config = dict(
    model='contrastive image-text model',
    encoder_kernel_size=7,
    text_encoder_positions='learned',
    decay_fraction=0.2,
    final_lr_fraction=0.01,
)
Rows from block 9 of the image encoder, named by matrix and row number. Each number is 128 + 32 x the weight over its row's rms, rounded and kept within 0 to 255. All counts start at 0. Numbers have three digits each. After the name is the row's rms in percent of the matrix's.
# pw2: token mixer project (encoder.blocks.9.mixer.pw2.weight, 192x384), inputs 77-153
pw2.14 106:104119187105175131190145152112141107162158150136098088163097148155129153156110173144094098138091132083161153114136124138176135135141131196143076112168176104157134182112122086015104169108175143153117104121204145108178105129184099108
pw2.15 101:126092092055126097124142143120159184116157123136171134170127171098145113130116120162128142117150124109089094143092171196154114085105122117177091141123115130089001118129183157176144086065130079105100116084051138099131139125126137115
pw2.16 104:115096133119125126151119112130058085097164113125071107102107088069110117156104131137114108117151081154178175068143094165162156138171109125102161154106127186138087117151180121164154150123080161153133108121167176126149104109087089139
pw2.17 099:146108130062141171201083078103134155120127150131129133093170134145116171108070120180144096145137111118106085120108095134123174097125109101158132162061105116184190171109142144096121138174147042152174131139091075151165150094230142175
pw2.18 102:149110122107107138145161110187114101133081162134132168118180141113129192151114167061128139163120142130138163189137103115148102075104127075078172083135140139143158143149106112082146146073127105122119125100119139173081088214159123080
pw2.19 100:106137180148100150103143116134094151106147131086104117103074080148136107145129096155090083120108151118121147144135151154120108054168077123131210159090112129129153135130145160149136110090133158093134126187134113094154128140110144079
pw2.20 096:152135149137078145100150122065108139137085074159179123094138103169082088138145119142070095051117059125131141138134107139176080161123173124096179150128132149132108130106133156101131121109150084145136078140142149109103112139167099154
pw2.21 106:185108117136147176121077158109142160112141095135103126167104154182132152095093144130134169154188161143192181131114176137092067131161078091118151115110200153103156123158074145151099192144091143151087141125113144099074138116106128124
pw2.22 101:147160077101174106174113188104079112109129113111150142173169125146098071137144098147168150109091167109114064128065163171134150173140137093087128162104149112108121161123027147231129118158099131122087163119099130159085177181130074118
pw2.23 093:085108066116151176100127185119149102132110093124108084097095082042078121110095199065150114119122140152094107170069103182134078096119149102162076076171133151112181123145152119161184149179095121110123126061096138156142164153100048098
pw2.24 099:158096170058118131103108088097135156095179100180069169183088164119080181128158125128140149079127105118141103155145141167069122151098110113158167152153126140124099092133126129170130170139103127131160161148120136128188116137143152120
pw2.25 106:170107064112141121090082131060110127111078149159110122128111181155111158155107156156137181115082108126145119130134088163146068102137093148160091150183116155096125059104154123109152114188126106106105152103115162107176110083151171162
pw2.26 101:128082152082118093107123086112115130126145148117110112141126099118053145096163136147165110104138089126177122142104146154118128131165141140151115151169104141110140153163055156127104170155110161106096144140208113175118150186130104120
pw2.27 095:110078113071192118163160158130155172161077132170160091150113089183124122162121082096115156214096099129091090166191064128110121097207145115120164188107110150099080129070152126115162155111113157127058186096070132107117098113155107115
pw2.28 110:138120122060119135140131116139142080041155150068170162153136099135158118134090132059135095107123118140119090126158136106154109152100178107157104135123118106096128090173119147148122103124158075127114035201173102116121197102155139076
pw2.29 100:152127089110115093116150112167143079062136120145154147127071103193190094114153131098112108115119152112130147187094118109144142159128137147124148130160203070106170148124117116118149143132180109144083115135130102110116164047206083142
pw2.30 102:091124170149059142120174113135138181138175115111156152137145117109143112165124126151152110177182093139154096155100133137169086117085131115089098140146119143138172136115141154126120168090120092134125061088118128116129214070133129174
pw2.31 098:155096084134120105115128132135125115084093170040143158148111111123165148044090099112083172165127111105168173092161118125117146094155176168143122158137087158142107158088140052089078118137161149127219105135119153136181119117141137136
pw2.32 101:151122080081087120064161123118133121127051149077095147143157149125096154130137147157099097101106124132114125083177081114170113081124126132141190071133181141095080115072116083163160158116187093135155124099156106142126128132121082138
pw2.33 106:128094075162120099136095088119092138122113130142121144134103148117165144154168087121104104103169115105087113158156099082134173104160104109126099146146117150137059120168086094116111153156193146128141156164078164066142111145134154128
pw2.34 104:204112144099145164125098073146091115108154073106101138126122111090125118124144135076099163118147114170127187178130172082167152132121215130160129151094100134142103102160116026103096115173160131163112116165055122130141133071076126085
pw2.35 103:173115091192137107133113178121140111162122100068141174115135141114181049106130161122082179130169128179135124118112141110139104087162114091163116109118136174120084085108105159145099169128135132185159138118121166148130102143161117083
pw2.36 098:134128119173175110115133055130023133140150159153133144085109090099061139091126123150084096119121133158117083097098118153096108163100116155128152181131106164147119160182053121115184131127150126161094153089081103129124113121173103139
pw2.37 100:124125073159114086127164114102136180108122190067147123108115168085174134217151131163160137079126124138106161171155167124110101132129166111116090153074204151143125146146128213141117064128170173145178139132113156141148124144117098158
pw2.38 098:180125096116097087153100145097144181122171130170145174117128066209147157108050089109103114140104156186119102144099068159122098178151141082136149138136102103164046179132099112100132146156159129078123102128146123134149149097161118157
pw2.39 095:184123116161142121133204129178173128093186097129139135127112089068159131140073125109190145138099140172083140132134139148130090131117119203180095126092143148118096145117155139122076113140118127167135143129150086128120118117053093142
pw2.40 096:092104084130172159121135208097102135077161133133152059137140066118132126111162185100112170153083130164100042147116127075115093192092135136144157127138110129072077125154176121079132143157112161089123107144108084098072081094113109101
pw2.41 100:103179179134114118132162130142123115085166159096060143136102189093108086099109140115164073115143161124116093142160144064087131132166110107081091087148095093105164105130166197114095150141130125154129111168098063088143137167143128190
pw2.42 101:144127183191046162167176074214107126085121168140120155153089109145135039108122105163072089132092092145140133153147136157170117149166150164087132100113116122150219064134088154137112122123163110095122117204113104165128157074153123124
pw2.43 097:157150182074133148126131125146191167164099132132077103122089110132101091102170117097123118109137193119136165175139094144060105118135083100096127161131125078152105115107103118135173119090107126093115170139110122065152026106104185202
pw2.44 093:129167091146106072118141141019113139162141141116148114142113092115140156156060085149143136036104152134117142184095140179168115151135129133192115095102139133137162155078189122111070122116101142114159156147106105142128151169096144137
pw2.45 100:137068151196094120149045184148045101123063114114042129160095117108122194167137131102127131147109153141151121098129075148144091185097105157159128157064091074163133180132111133084127117063088094103131102198154131111144108122132162123
pw2.46 099:130156036192133107144147159167115097170136137158134137071143081145048150132148134119103175183134088138058111127098092171126091143101189106107157128127077110143130119102104117149108028165155160130112108174210140102089127169095090080
pw2.47 099:189185173073154104126136072104161110135115088153086122104101145109158139138111096177116109123106147154118141089120107128109183162133176107182180114132134131136121132160114103129096092166143123118118112142141090159083111120100186134
pw2.48 106:084080185070116128075145097132097175120158071109125118146165162164141110153158148135097119098096101093120139104137112121094108103137121124136125110147127113117128179160120143091108155153091129102129089103084155133113064161079068122
pw2.49 101:087136097095097127112122120112101104139161137149088108088157149059105119130060149122136114058126140150167138128165220135108089165089130154109151129124115157163180101120103111100137140166125123163117098118098142194145157166133115114
pw2.50 096:127114193158104080188090124100126130145094116167155147093044102146094139168090046139086140132097146170172129173169175143157158118101177132073104075120102132111121144113114144120120159156110107145101098133157080144107088173175135129
pw2.51 096:107090142136180125114106197069199104141136145139158087102152134129125162135115153189125195100105136155101099140117103105164096110110113092115136209098117119151144105121102095128072064087137151177134108123075097104170156130118106155
pw2.52 101:131100073153169090124157218159159085083105135151106070112154143129160164136061136126148097112120114100126131120132128142199153115150171116111088137135086096121116119134138162164135164148079122197135164146166061135153128121070112090
pw2.53 100:127137159107153147118149095129090126139117151113146154134145110172127081117161103172111099180103135138117131064092126112199146119097188159145102079088173137148118125109115173141166117114101150132170134095153062139159181101146151112
pw2.54 102:135154127133191137101091106084166133098126123108115125115124112125140122170141101121157104118123168186127160151144139121088126108169093077140147122115143138114148127156132118128126122078108134144076129072107102145112121133113155116
pw2.55 100:166099140104104139181112153044128183151128076124082156130156133118102128139136157106151153158105189136121099179161133141172100183126101109193097143130120087130155068165122075118136186145067144074193118079133137131093121179099148137
pw2.56 097:137192187097086127122099141207174115085158130120108191098134138108146168084172123100189099194093138116094182114106135156147113109105177173116130094110152120114115126120082052130106146160122091167148134139106119162119182082113119122
pw2.57 103:150103112072153117129143130140153134166088162149152097139128134105099152140087097148167183119127157147102113135125076152089103138145136157091182151157145153141201112150165015140118154142136117109150150164155089128049124143119108078
pw2.58 103:108133134156168145112153109120073148184100144135062128093114162074150114142103123123142131125155159110165157167128151139095162102154123111129130124139098075080086134129105100172132183118084184098114141129153181118078201081142115065
pw2.59 096:093168064092082158116094135148119124115113077126129127118102139090108106168052153078086108122155117124125125122104087157078159149145112176112136190083117072136139085105145101181064135150129155145152076122101168114145119085166074126
pw2.60 101:145123133168139149147085149059115129107119081124157114116147093118111138147144064105145160085081152069138169155110076110177103143177122133130157136150134090184145138081192114092144125147180133087136197061130106165147179129136128153
pw2.61 100:169097086174119121079109120075100105157169154120078156171182100137185136173135125132154139195102185098078196158085119128109092152157088075116162171158171115147119066149144214125138112170183171132130138134096113127118149104124124088
pw2.62 110:170113099030120122158123101087108142120069121122163113146158042123135122120067109099131146101108116095078171127135122142090113070115097100165115163123091156130177143150097080075101111111095156122156149108121130077179144178080164130
pw2.63 101:170110129100153094076168098112137169122118091154118143109220119061104151126117066179084098089150105163112129110068132100123075117179099117184125126154148097080143105073183161182166022095160154104121103089127090101146108152132151173
pw2.64 103:094093093164103071112131178050180174122141144127133137075192148137132159119158121130094159149125143077131119129126119157067101084143164111108161100151135115117079097115121107178137163128139108083105120128118110180151100106107151174
pw2.65 104:140151153099112136104138106124130173098174128143137139111159103120133136147103159103153115117151127112158111109173098153124168159128156122141144145116123170160135091121116118156156090121130096090123137133137200131173139112116110134
pw2.66 107:145063174144100133142088135156157145164156145078115148111146128153086153144099073150175136166130172124119129136128168129145127177134164070108134104112175152145175138176137126235104143120089116113120140109103143159140078125087099167
pw2.67 101:198114093142149173122107187122160104129141134165088136163145144080096133150075100148129139103142096116095120110128182130098121099088116079145130104137138149176136125135147175096135152157149082086140132114167087108153121119081196145
pw2.68 102:138138116108063095148063084115118145140164111087191103140124108090108145154102130122109109090156153070129087133113144149139142120155109120103085096118100089097176121133133110121151118162118130099108159154133133179077127120152124178
pw2.69 097:162155129180141186135093189109122114158144143116081098109081119170145113084113114094080138104131177114120130124109093109140110100082097119063180162096065100128142127167128161042091121056166112184178124104091037094094152117162102079
pw2.70 099:110182093187129093090140196138095192095106169117104151123150113091187127128093129154111111162119125136134134109122126072112062145121136083108117096148096105062135145139123133118176127060115113104095176157118142087139191147112116128
pw2.71 109:129092105152118096106141130111085131176122122130131097128126145164181131090157208101155177121054078129135096174139114086180154165112109162149142088153185120133139131157104133115108140148153113088155116109158109108116088079159103127
pw2.72 101:169134111197158127156100106107189110098156124138045098101124089104107148178139101179180099114128159121090113068100091131132172159156078175138158171106128156087149132181096088176097141165104157112095174211151189045120123114098125119
pw2.73 094:126156151161093149160080085078161155165088114155098139136081153145196129161108120107111157101154114149190124072119157108126146148078127127157131113124110124116161116177129148118107136109185147146162143183132108134085097092241153103
pw2.74 102:154145189170128171122141102095122113110124158097123138101133094136152137118134168113189188010163199089133086137084125133098106077109098178133102059127099099149087134138093113147091078162086132129122074187140108091105158160099116154
pw2.75 104:187119113161145111157097204088127086158091054116157132158161162090116035116144112136122155137125185090117111162156207110075161115142167170156125100136117085119062160124079159116097111172050071111142130144102142109090086077124130155
pw2.76 095:138116163150102117108127087073117138088164164116083131165144097141125163065131028167165155037095095157113118071157059117085125175099141121120135105148114084163148113090085154165142093146212142161133097143105103102110128124129107188
pw2.77 097:119102098084188131111145088147194213168087130101195129162121121144156116109124137117101122162164131184144165112137114108129051089167145127125147097129073180111163119108102130149115174230120091131080166106124104180079080119164112086
pw2.78 102:101166146155172105075115125120091140133138101094177161183163117073099150168122171110118165106114045170180154167143128101158171147129160081060171119124136122103124160149113040118210130112144109127128121105167149118118088141128168141
pw2.79 105:080130087117051147101094153066123140166180139111112153153130110118122123121124096151168113105179127100146146129120037110086136121162155158120173132109096110096116134109129101137187146088120165095087118092156104164174156125122143123
pw2.80 102:078120132123109081109128147122103143090080101077174157125117074093066157127135082135165138095199100131107131146126133100131181148070180176161131150118100151112140129148173137121096195077174095085175135185106105134137148170083163098
pw2.81 093:155151142079105133076071127079089160161121113134159086102196074170147107127167125138150083166102174127156164141118147140030140083152134204158170128141078073157132151072133141127106060140151140073085085123113107116138147182128113187
pw2.82 098:129159169139188160151080139137154178106103117096112199137131105155125158110129187141154070145108132122067158060110145113131098118141092141150113062108148103158169194173056123103099144177146110122139115129127149132086152151112124167
pw2.83 098:148142117086203109198104161131195145128160093112124144089096112178110146116062145125099149180126118158132120108104116115099147115080185087174129212142114101083116098114120092153122170086160120123120115088145074146091148091102176114
pw2.84 100:125150123112115152137101091146125079093103121138165156124102090125095151132135084105110109123088134120211127113113164183092115059101147149126135160147074071113071129137110147166116125138111127098141125094151138108190128130157108139
pw2.85 097:149135113112143149117095142113142096169082098142090227151144076168134159157127136135173142173122100174164126118096107098110152111114109088139104150074125099160130071089185070136178144127100125105125117173129116116135124138117103130
pw2.86 105:192171149150097131141153141117174103128152112131170143138128168110205123104185186113179153118072173032089156107160109162136096112051149104097167132124135092161135120128110151067131141110135092140103144115139152052072138199101120110
pw2.87 094:128128144091134128134091122148127110175115130135118154169132139115136119129128136092147150120092182120143118151163144117107111147146094117149111135088110160122157115168120118131137071113155141158168123097066135136166109180132112110
pw2.88 098:107106186123109141120144131094138106216106110077138167128168079140123126141146156146088146132141105164120117127151117143128112231116104161130133104145092115173137160105144108117108120123123133136173153192104116119141126114185160114
pw2.89 099:151094194100170149139088176186091115154105078155109122121161160153112149068131208134122127077096087136094063149184179204151150104112104145145165134096158160189118063167159127131136133152132131109154104089156162049153131116156125118
pw2.90 106:147092079154148120154161168120109143082105089065110149147116057126168166105126182162154188133131184147058092099127068033129115107118088079186167181113138124161106119138113069146095115131138130152083105085112134130172146066097103161
pw2.91 100:119154134130146163138113088134202156189148127147123129099134135085149138137118208066086100157094133149187112143168115095156115122075153123142081149145165104112084112078160073165135097090098110127114089073115160109084156124143167112
pw2.92 096:197103077170174197119175147186183159111077095127097140158185142088101130082167122133116099090135140171110154145147138121152173062162150101086176056130108096124147078105092156072106112095116137129137136122060073113113127079186151102
pw2.93 103:071191181157198106111133132127118090054121146142064111106138125175156090178095136148180139141138149125167120121132148139174107067091223125136072136186145085122126149147138140094163135158110085125109148114020120165095101197111109062
pw2.94 102:157128132092146106200158103108090193133119210169153166132130147155140123195129112134111126140081168103124142095114098127134101107186127076100152138147118134122088175124114170167131132066139098074118127104138193168118134182120112146
pw2.95 095:087177072179154128109181097133120134218143141124140120147068080171153127120108156186129099136057153156137127118134175147114077168091099225184105129134159090097165115135151110148152082151078214108139131085160131103182132186165128133
pw2.96 112:098119131182074094140149131089146127132132105110045121121031106133110081094166082116155124085123129146188053143135146127144112092130170080181141097157141162119155118150095123139132112156178115138154101183186102163157167206125138141
pw2.97 102:095140121164144121125119132139125155081150176053164063109129141138137172153154140161213136126142174150110143090138053106083109125119158132194098099101154118115107158136174128123102146021110142161143141191118110151150144194142053127
pw2.98 099:141152138120168098112107152153171107137125087053114126142152132119135090118155095124175114099108143119135054145141126077053167200126109084149103143148183181132165104166098098110143076144149173110142174162127141082114153159102130127
pw2.99 102:130127143114217115144133126089109118138127059107103156184175113168114148147143084171114119153155135123125092098155125123121156122117075197057142095149121114058124092065075095157146122120156140092131130129099092111159164147082161118
pw2.100 106:113080179133194129178111137127114139124103119177181138159100133107110101083111148095139162121153118137163104121096153183160108101090165152129162127100069132177172172180167203157060174125109133097116033133099090178095145117191102110
pw2.101 103:097161075116151085105158123138162141122149133138101151120113113113111137114125161125112107149155186125116130151185111157065027130128140162139110136139169143188132099126112122150137090179095128165124143086114128203170126088155090204
pw2.102 101:130109162120077108167066133093126093086100177127085139173141134179071152073113172147099098084123074131090157124140103121172102133204131119152148198216121099060116134132157156147111145118139102113118182131158131170115089078123119150
pw2.103 094:130111102161163076126082107077165086089102079097146089087119131115112074139102183141140153100137107109129090122118139182075191084179127135100105151130108122141148169135129119138091164128062160125109128139067143122093135120241087108
pw2.104 104:105119088045099122090129141148135144159140126081150148109097113059105144120113131144146096121125101109118118088122169109144131092126116064137125138134156140158180159121145116178115163168161100155116149111149078106187093119147124135
pw2.105 094:088127093077133181151079162152154125070134142102119147090172165110113138120160111111096241100081227141121086125079100059131141146084103113165105171113125134147120085113140134107153109134105130162059166141093115180154179134138117120
pw2.106 102:167132149115170153146157106136113132110154142057118123129187078094118103142124083118117077119172142169116105135136158143140165159141145124116097190112117186147095102187149161151164129100094143135142112108131148154107142072105108147
pw2.107 101:067111109128098110113082152137125110131141102094111161138096146142090168117136143131093119105071111091114133161142111137087115086139194112069146079154211136165158117098095075143114166114148102111159142114139129130149134159163110138
pw2.108 097:154160164110125111191148123098107100174080095115055109104173141088153057115184127109162108157139134113188131122117101129205093065070133104140146169125099204156129141162141120149146094141121175099148147134140131113113141119174123118
pw2.109 098:114109116105085092087105079117195125069096140107097156147185173137157165162102130110143088167140087129170114120117136155144145177137153144114127084130095108081139186126148124141066131113145114155140104151115129134143118081164111123
pw2.110 103:181092089125154162097126171127131168085125150088102132148098187071159102094138097169132134104102046108119148137217123109188104129094097139096128157111087112082153163098136171094112086122137097109174171134152161114145128132185128173
pw2.111 102:076173194174134145120205164139120114074142127103156103148125116172131139097146116060144147173147143123184167106131129184187187156124102108132181062098123106142137104094153125140154138139103096140136172120162123137190133103095094085
pw2.112 097:119117131166146166176052071228089158116128161089158115107146053100106116078118073146147099169094110080163143045149126103124127095153103144166090168125153056143102126069078128129149079124108070121126117146220096168112125140159116099
pw2.113 093:114117122135120147117152139136117111112092102144157112139112137124114136146180101078113127131093140109112128167113108143076144164124098120181126116119080104126139117152123122094134161100183109131101159093098113162093107128126139129
pw2.114 107:210120131176115113085113096133176149143111087061155088130157112183126148154122169133077165137133104115103147156092073105129143138108129104111145169120087102139119172124153095151165083150095067113105129123115090182199111143157112123
pw2.115 099:116132125156082149110137068168153098135107141105125075096159116122145132146150151154136125150130157165127052101105131153098121142110130056135167109088177103152170133106199140125099136157126133133150115120078190089110094090081126080
pw2.116 099:106089143087154154125113093130144060133146133134042138112066179172108163110119172173054184125122117082101121123145120159092152098110096187085124134152140151154144159096147147111132121133141152120143120107154153105071127181124084113
pw2.117 102:065129068071147114131142142096181086085160134160122109121136129143063165121132095151105162158142084065133141086074056169194115124107085167106129148114120106116126097141182093122135072078102151106133128148126073158163103159143098177
pw2.118 099:120160100099100150149165172104203087066097147149125186154107201122118090135126064126115090057137151108114141172164100091118137109075147159080157111174064110135161114106157141057148092180142107104144144110167170084179124184127147087
pw2.119 097:117117153125103190119143147138102190123039124149180109147138124107187134125116108136112111126165159099173117105077147083113123102105140156076108115176121105065149154118116119071129147101146092153138180145167059179120161156109129126
pw2.120 097:131122100126154136175121072120072141160083196088099077103167089140179133156131109103107192124157147142067147090147101136183111144139100104196118186093076126148082106142114128102175085158110187108090111188147172108057128155121100081
pw2.121 096:104099194105129131114119095139163149143144177130130101134138089130163158101145146112142152119160123085167111102096134167143106114166083067103150177105168106102134134190057120153097064132130230130036180112146103099162080123132094084
pw2.122 096:103138129137105128137111131181088144166076114127169171092155144136096101134109123110104087070144085180119141116104104126121149207094115173146143199071096145086096197144140126125108085102094138143146161119192118090183092146097148160
pw2.123 097:123108111120163142115160085098152109172178091113196085153080109118144137097087136105091124122140056100122185129158096175096078153128166122163174110113194143096076178122117125179161137163150096114133073135148144105080133117119117155
pw2.124 103:114126123130153093146075102074190198127121113127111081151091118117093138190105105158099144145083153102126105129120155098120127100104129118120125074142146108142100090108118134096107097101124128136184150153165142160207125133163142123
pw2.125 097:122079093163097168171165109154104120121145090117105143100106093123087142125125123146126128163129113130187169071105173141086087136171126188145166165077160134148144123154143166159181128146140135156121145126141089123168137062104146113
pw2.126 095:124115058133140142180073073165130155148092110115150130147145139132149132109089134102146145194144135070102086106100106190169109152178150103120126092151199103097142112065086147141117079173149187190148113147148177086140076117129149131
pw2.127 108:159118164099155100165057072093099093174148171124127132134123125150172144123131123194110138173141140081162086119153138135161106127064166110126099091131107144142127165143130077205109128108100149143146141121156175104118141127132071099
pw2.128 095:118175145138201072167120028126136116077115123144118102131083159110093102128128072110146101181133183145119151123049184116103115125199148117166110096184132190129115139210130114126117136104146113133181168125091108142121113195138161055
pw2.129 100:079128101151134145144138134106100088118138095176116139106155052142109161147122136156143106050123144181157081087062105085146125101116131133155101122159130148157160109152150113163123140149139143109133137145109145086174182117142192145
pw2.130 097:095153143072106135161128066069088088188143094137144113101130135165136128130102159120110125157142116095098173112135198078113098113170112103169169214111139191101156114182134096113161083099090064136088148179067138170149147128096147124
pw2.131 099:117095145118109165140150085078076182130146165154090086095131120102158142138083104166159137107162176071174104089166126140081083126153090177121147126155210158162148131122082150106126127114181131141170125132092108134105162136109117181
pw2.132 096:085074173136181070125111140048150097111123199169085139172088148113121153142112134160094138102141150089129112100133105111095139153129126108145163081113054090109116123161145145111126113161123172075161117143104155092170195167122073168
pw2.133 098:164121155143093120119138106194114116056075129182118087113137195155080112089154126132097109166095151197152137190133080109090147105070116142131098116159115144150122073094123078139104163212089121141144075164093116159069184166117102134
pw2.134 098:130079087130123126172137090062114141146129085194129100167168148090182160148169132153063133107141119086078172160154194191149103091178099131100137121105120121107078104134138140065115122117127095081139068137136105099159100158158145124
pw2.135 099:158146148152180139140166115140136135121180118132112094128086154158114158140122168104138135174084160089065148106071149155091076170153113099105132111161094098084120137139136169111104150146110166124076160144152146155050146084208117169
pw2.136 097:095127095149093130120099158166096187102146126195160145085136158131170202086103097183095069123116149087114112119110097135132104173123189159129182117126174165117142099162147153109141123173103133076081152113130136155168110153124112181
pw2.137 102:130151150078093101118102138161149139158146109116124062132083149090077107133203146113053093094126178113146113114151146155139123136134078140113227133144078137140127149145190116143154149102143133127136177094154095133100058130057109153
pw2.138 102:161075074162157196175155133132167151143111108106148139087109173156128120144153221160158119116179062099098138135124143112130144154093161144102140170122124165132124194134099172125097124139150094143148139132141153092183167160104158075
pw2.139 101:143168107060127125122124130105151107131085099199115082121079125111103143140110151147107120145097138122104132090114152147115196161142143173134092122129130158115107113176086131170124132127114136156135157142101130149168112102097128043
pw2.140 095:137080169123101098152111143166161099098178151152155125122095153180134150167144170156166115140087163100049109145102131122160130082138115178139135110095187055114144107114148148072141148141217162119115084145102183109056072149150153133
pw2.141 102:113162167149087104173090136135112179136165158105157091169123117143104075142173180140133133173119133085079152124115143138100155137116112122126119106155128106152179089131171080105095188163136124160063138131078165126111072041156082165
pw2.142 100:113084122072130098059149150123065169113157105077139101131171171094087097103115112171156153133121171195144113125188120108140132128219133184128040155141161179108095126072101136133108135198147105128109084137097088111109090121119165130
pw2.143 100:081175064100151172132181128032097128110122127093146194117090156106137087107151116076125127095081115133126112132194149131088175095114118113147166098142125108075162132147147122067080101141107122120137205148087127132111119129084143077
pw2.144 100:075148130077124162097080155140019070067117088151086098167151153161099175105070130184044153072111118076137138125180126172135183125135146147154131133149115105105159128080118116107154155178169127167156117106100176082132155103148155143
pw2.145 101:151112136160185154190118116162096121088094144150091140131119130058173148125137150113102152099127152089165103156040195122134154101069101156118134098150105191141171147148149124108147135088179138101126131143089127165122189132117148104
pw2.146 105:108141114142095123083167121122206090174136126151145147111100141150121168151161143122179095096119074125140152158085195143123192142125135194194180098093139064097169189176157087142035126138090102117174110151171115164155181170190079117
pw2.147 101:187146088084121135175159076102124128132125084170139104119185162151125117138179125101178128099095198106153114113084185113122160191110090106140150148136134150153126187177070084135083180165096175148124118131141087149113165134124129184
pw2.148 099:164106188158098115091148145144088100111158115121095170119090138108155124157145203098216051118121139144136131140131111074084097121117092119121049102114097095134168094161136113126166146147148114091135190143233070090155163141144093095
pw2.149 105:096165050115107106140111110167127100115159193050151158123071121128146154068107124192119139123159139070169180159089161164115117155158142165130141178170092085121106165103156156161191134116122137134086139119167139164116127194140145108
pw2.150 099:134131141066076107129056142176105112157057155105085133154038110135131082137121166119171134096081093082110158091161147171148156152102151146055109170068115135143127122089149135073102129152142129090127114166132130115122120111109120128
pw2.151 094:143099149138075094089109124107193131155116151103178100128119122129160072142122127082168121127166111183133100170162136128108130129152129076144116050140149133158157122114149115113097115122133156173197132131091103058163088105114150131
pw2.152 097:099106102151183113059173139150136134067193128121114113107152146173119115156158118124142161133115143147126145165090215110117185117131082139108139121151143102120162114131168066109130137167130135110088156123110124111120117129191081144
pw2.153 092:099136163085083096115105126102090150197070119165081132131126092141131157104159164120151205147071149161177196153108120182126082149131101113113176102130114096108098102175108129152105125108148133140060093080133127075109142134157134159
pw2.154 095:123125100151074147113137195090108159106103116155100080149121082131126104118147123125133179110172145082068106181114144149122114110122088107119152111096097141129109141135128122091129149181135119138122168130084106100168162100158169113
pw2.155 096:128114082132144187161126175050089167141135111118132057144135120136115134132124130121154143099137125121158134154128125108121101090106115115156195142126145157129137101106181143172157069118139121121101087144046141123154112209034162143
pw2.156 099:105148128088132156131095144131111174115125176089062096117184126135116147123109162133123143119205104129159125097165153097135102085115178100121127138092122112138126152074178086115122127153079128115105124118156117154158124163121126062
pw2.157 098:139139097111140133127124107150105080106103109099149111132070137149095091106177124098134082125097128148160136135119176103150165136120207162130207079153184127083204147067131105139090111166117126125115145123137138136100165095116151164
pw2.158 103:112090127152091186134178100146172170103080123118084146091162109133096125109145137184140058144109160101102153088083130148064163117096205118098165122099142171160082124127078169145177178104105154112192114101104174118085104114106127135
pw2.159 095:119146130081128128194096160125137116089161141121172155110154168179115145130135132091135096170128141070189115162147095172108151101100139152108120107179179203068126103119108160178124111175109106108089074118102118151174107114130113083
pw2.160 102:155068122141186116094091117163064079144140161109112113143143112114198154163130155167135115106123151131201091128176161074109123141101141180172129135102146129102138236144138100101107089112185124133127138084106113189116181098135088097
pw2.161 100:078138138081083128159086076139134155118135171154199103101077118115123138171098118166096146123132171084156099117120116081059107185134114116103065102151156081113114069137124114086145108136133185142159169091149121133102087087125105163
pw2.162 099:129157167097092085093133138101126127103127109138108043095127135118157125143118168143156093193178199116115085132141129223128139170135093132099154104115163133111091131219092077170091158127064152164120151125096109132129099146102141129
pw2.163 104:086095160140055127119160186156113182068127140097194105112093123093146147101129157136165162128118145126159128136070082091177064131112140148166128147052092147165099174146119122079124140185130087108166151153127138136116125141083115072
pw2.164 105:130117137146105119118147075188107178102151128154110112153147132107143101109072110091098094131178150168190131137109166090102131138148086142102101121119183136143189130168082136083181111146159111142134102142137195092166153176095169173
pw2.165 103:131167157104149081139087144054185146093104148187100082170103135114120100090124047136128113176126119072147133109097184126131150157153131104053138138131160115082139108119084156146165158093194149107146117110099149115112151154198171095
pw2.166 098:139127160111148167157099153175134146160137108121180092130162101163093176141152110134155186137111076060098091129141134070114144134109173126128137164063101064099137151100114158162138135102116170161145150164110087104134112190140109097
pw2.167 104:105151126125155135160107165124118081132165161077192118128124156120172109128117067187158134166135090143165141130114077179133108164152122132099151113154125124127145159140109079177133137154168162129152158158144121108162144138120046115
pw2.168 097:133138147166162121121171143128156156125135096164147135137157122185186099134150157129089125052128157115133141111111100149161121110161072135171083133152120172065125174130123145127106146157084150139144117024154069129163096082106163128
pw2.169 098:143146099105123098107067171156129106196212154146130119128140155206118044108105081083116120147099106073142147185136130140184132153127122139084205109146061116119141089053150177116176200082070067124105153126131161150151158133137144142
pw2.170 106:176129140073149115171162190174156149107136144068158116121174081130083119148126107105135109082075053124116088131167094118098179093174149104124135105155087100137133184095159115042055175191123143113138168152119114141117137085170131124
pw2.171 093:128124109117119118122013145193062143122099124127119185158136103126136168112101165135142100139133101159144159157177094118105073062144113129126152135117132152137150101146207140131177073117116118120130117078134132160153110072110144126
pw2.172 100:172160127112148135196160200119144078130090146129166097144108168134109084098157159162121118142129117134174123129066088100131128146132147104142097138125115185117156121144176125090110119112180083121159133109156125087162187111140100093
pw2.173 095:137100100119145149081142103112134135145175155086118097175166117180115156160116160131130131203168095151196147172158137198137126131138089104140147131121137155160102131092145171133102141159108122137094147152142138103106144086105073105
pw2.174 105:143100135131203112099150117189076129153166101138140120126131125104111201144120120204128109161104108095157100119174114066118111127168159156123128099148100115054163086142200168162154128113076079106131108118118127062165148125098115077
pw2.175 109:114095090121105146164120188113095113228099166053112096115115108157106166119143149124055143195155172126132131176109132099108091100163153130138116069074147124182122135136141080136139132135125128130110150039124118142113123132177150102
pw2.176 090:133129160087114098131094153104134112059138152143155080146107092121146092117129130148150112164123094085150125106166176118110092136101175173094099104129142127170139170152176144106116138165132152118125164119152138084105117113092138151
pw2.177 098:047121128092094132129149086143122161147090113153185158114104092055170133137119104114143120111151091133094130170106140145104121139131136125080130050071192183107141116133164134116115108188122106123100156108118153090168138156123105105
pw2.178 094:119114109108127134194124108199133115162153144108107142143137102079141193136097098149137089138132169105121096114168160166088072130157187134152096127171098133158161138119192128156170111162120096088106157139168091098097140126122132151
pw2.179 100:114087110138181173118103150120059127122114136166135099148143151044129126104110141123119208185146143102168165083193121090181102054134107137122119097109118096099122161119106102136142055152103161139129102138135088228063181152151159141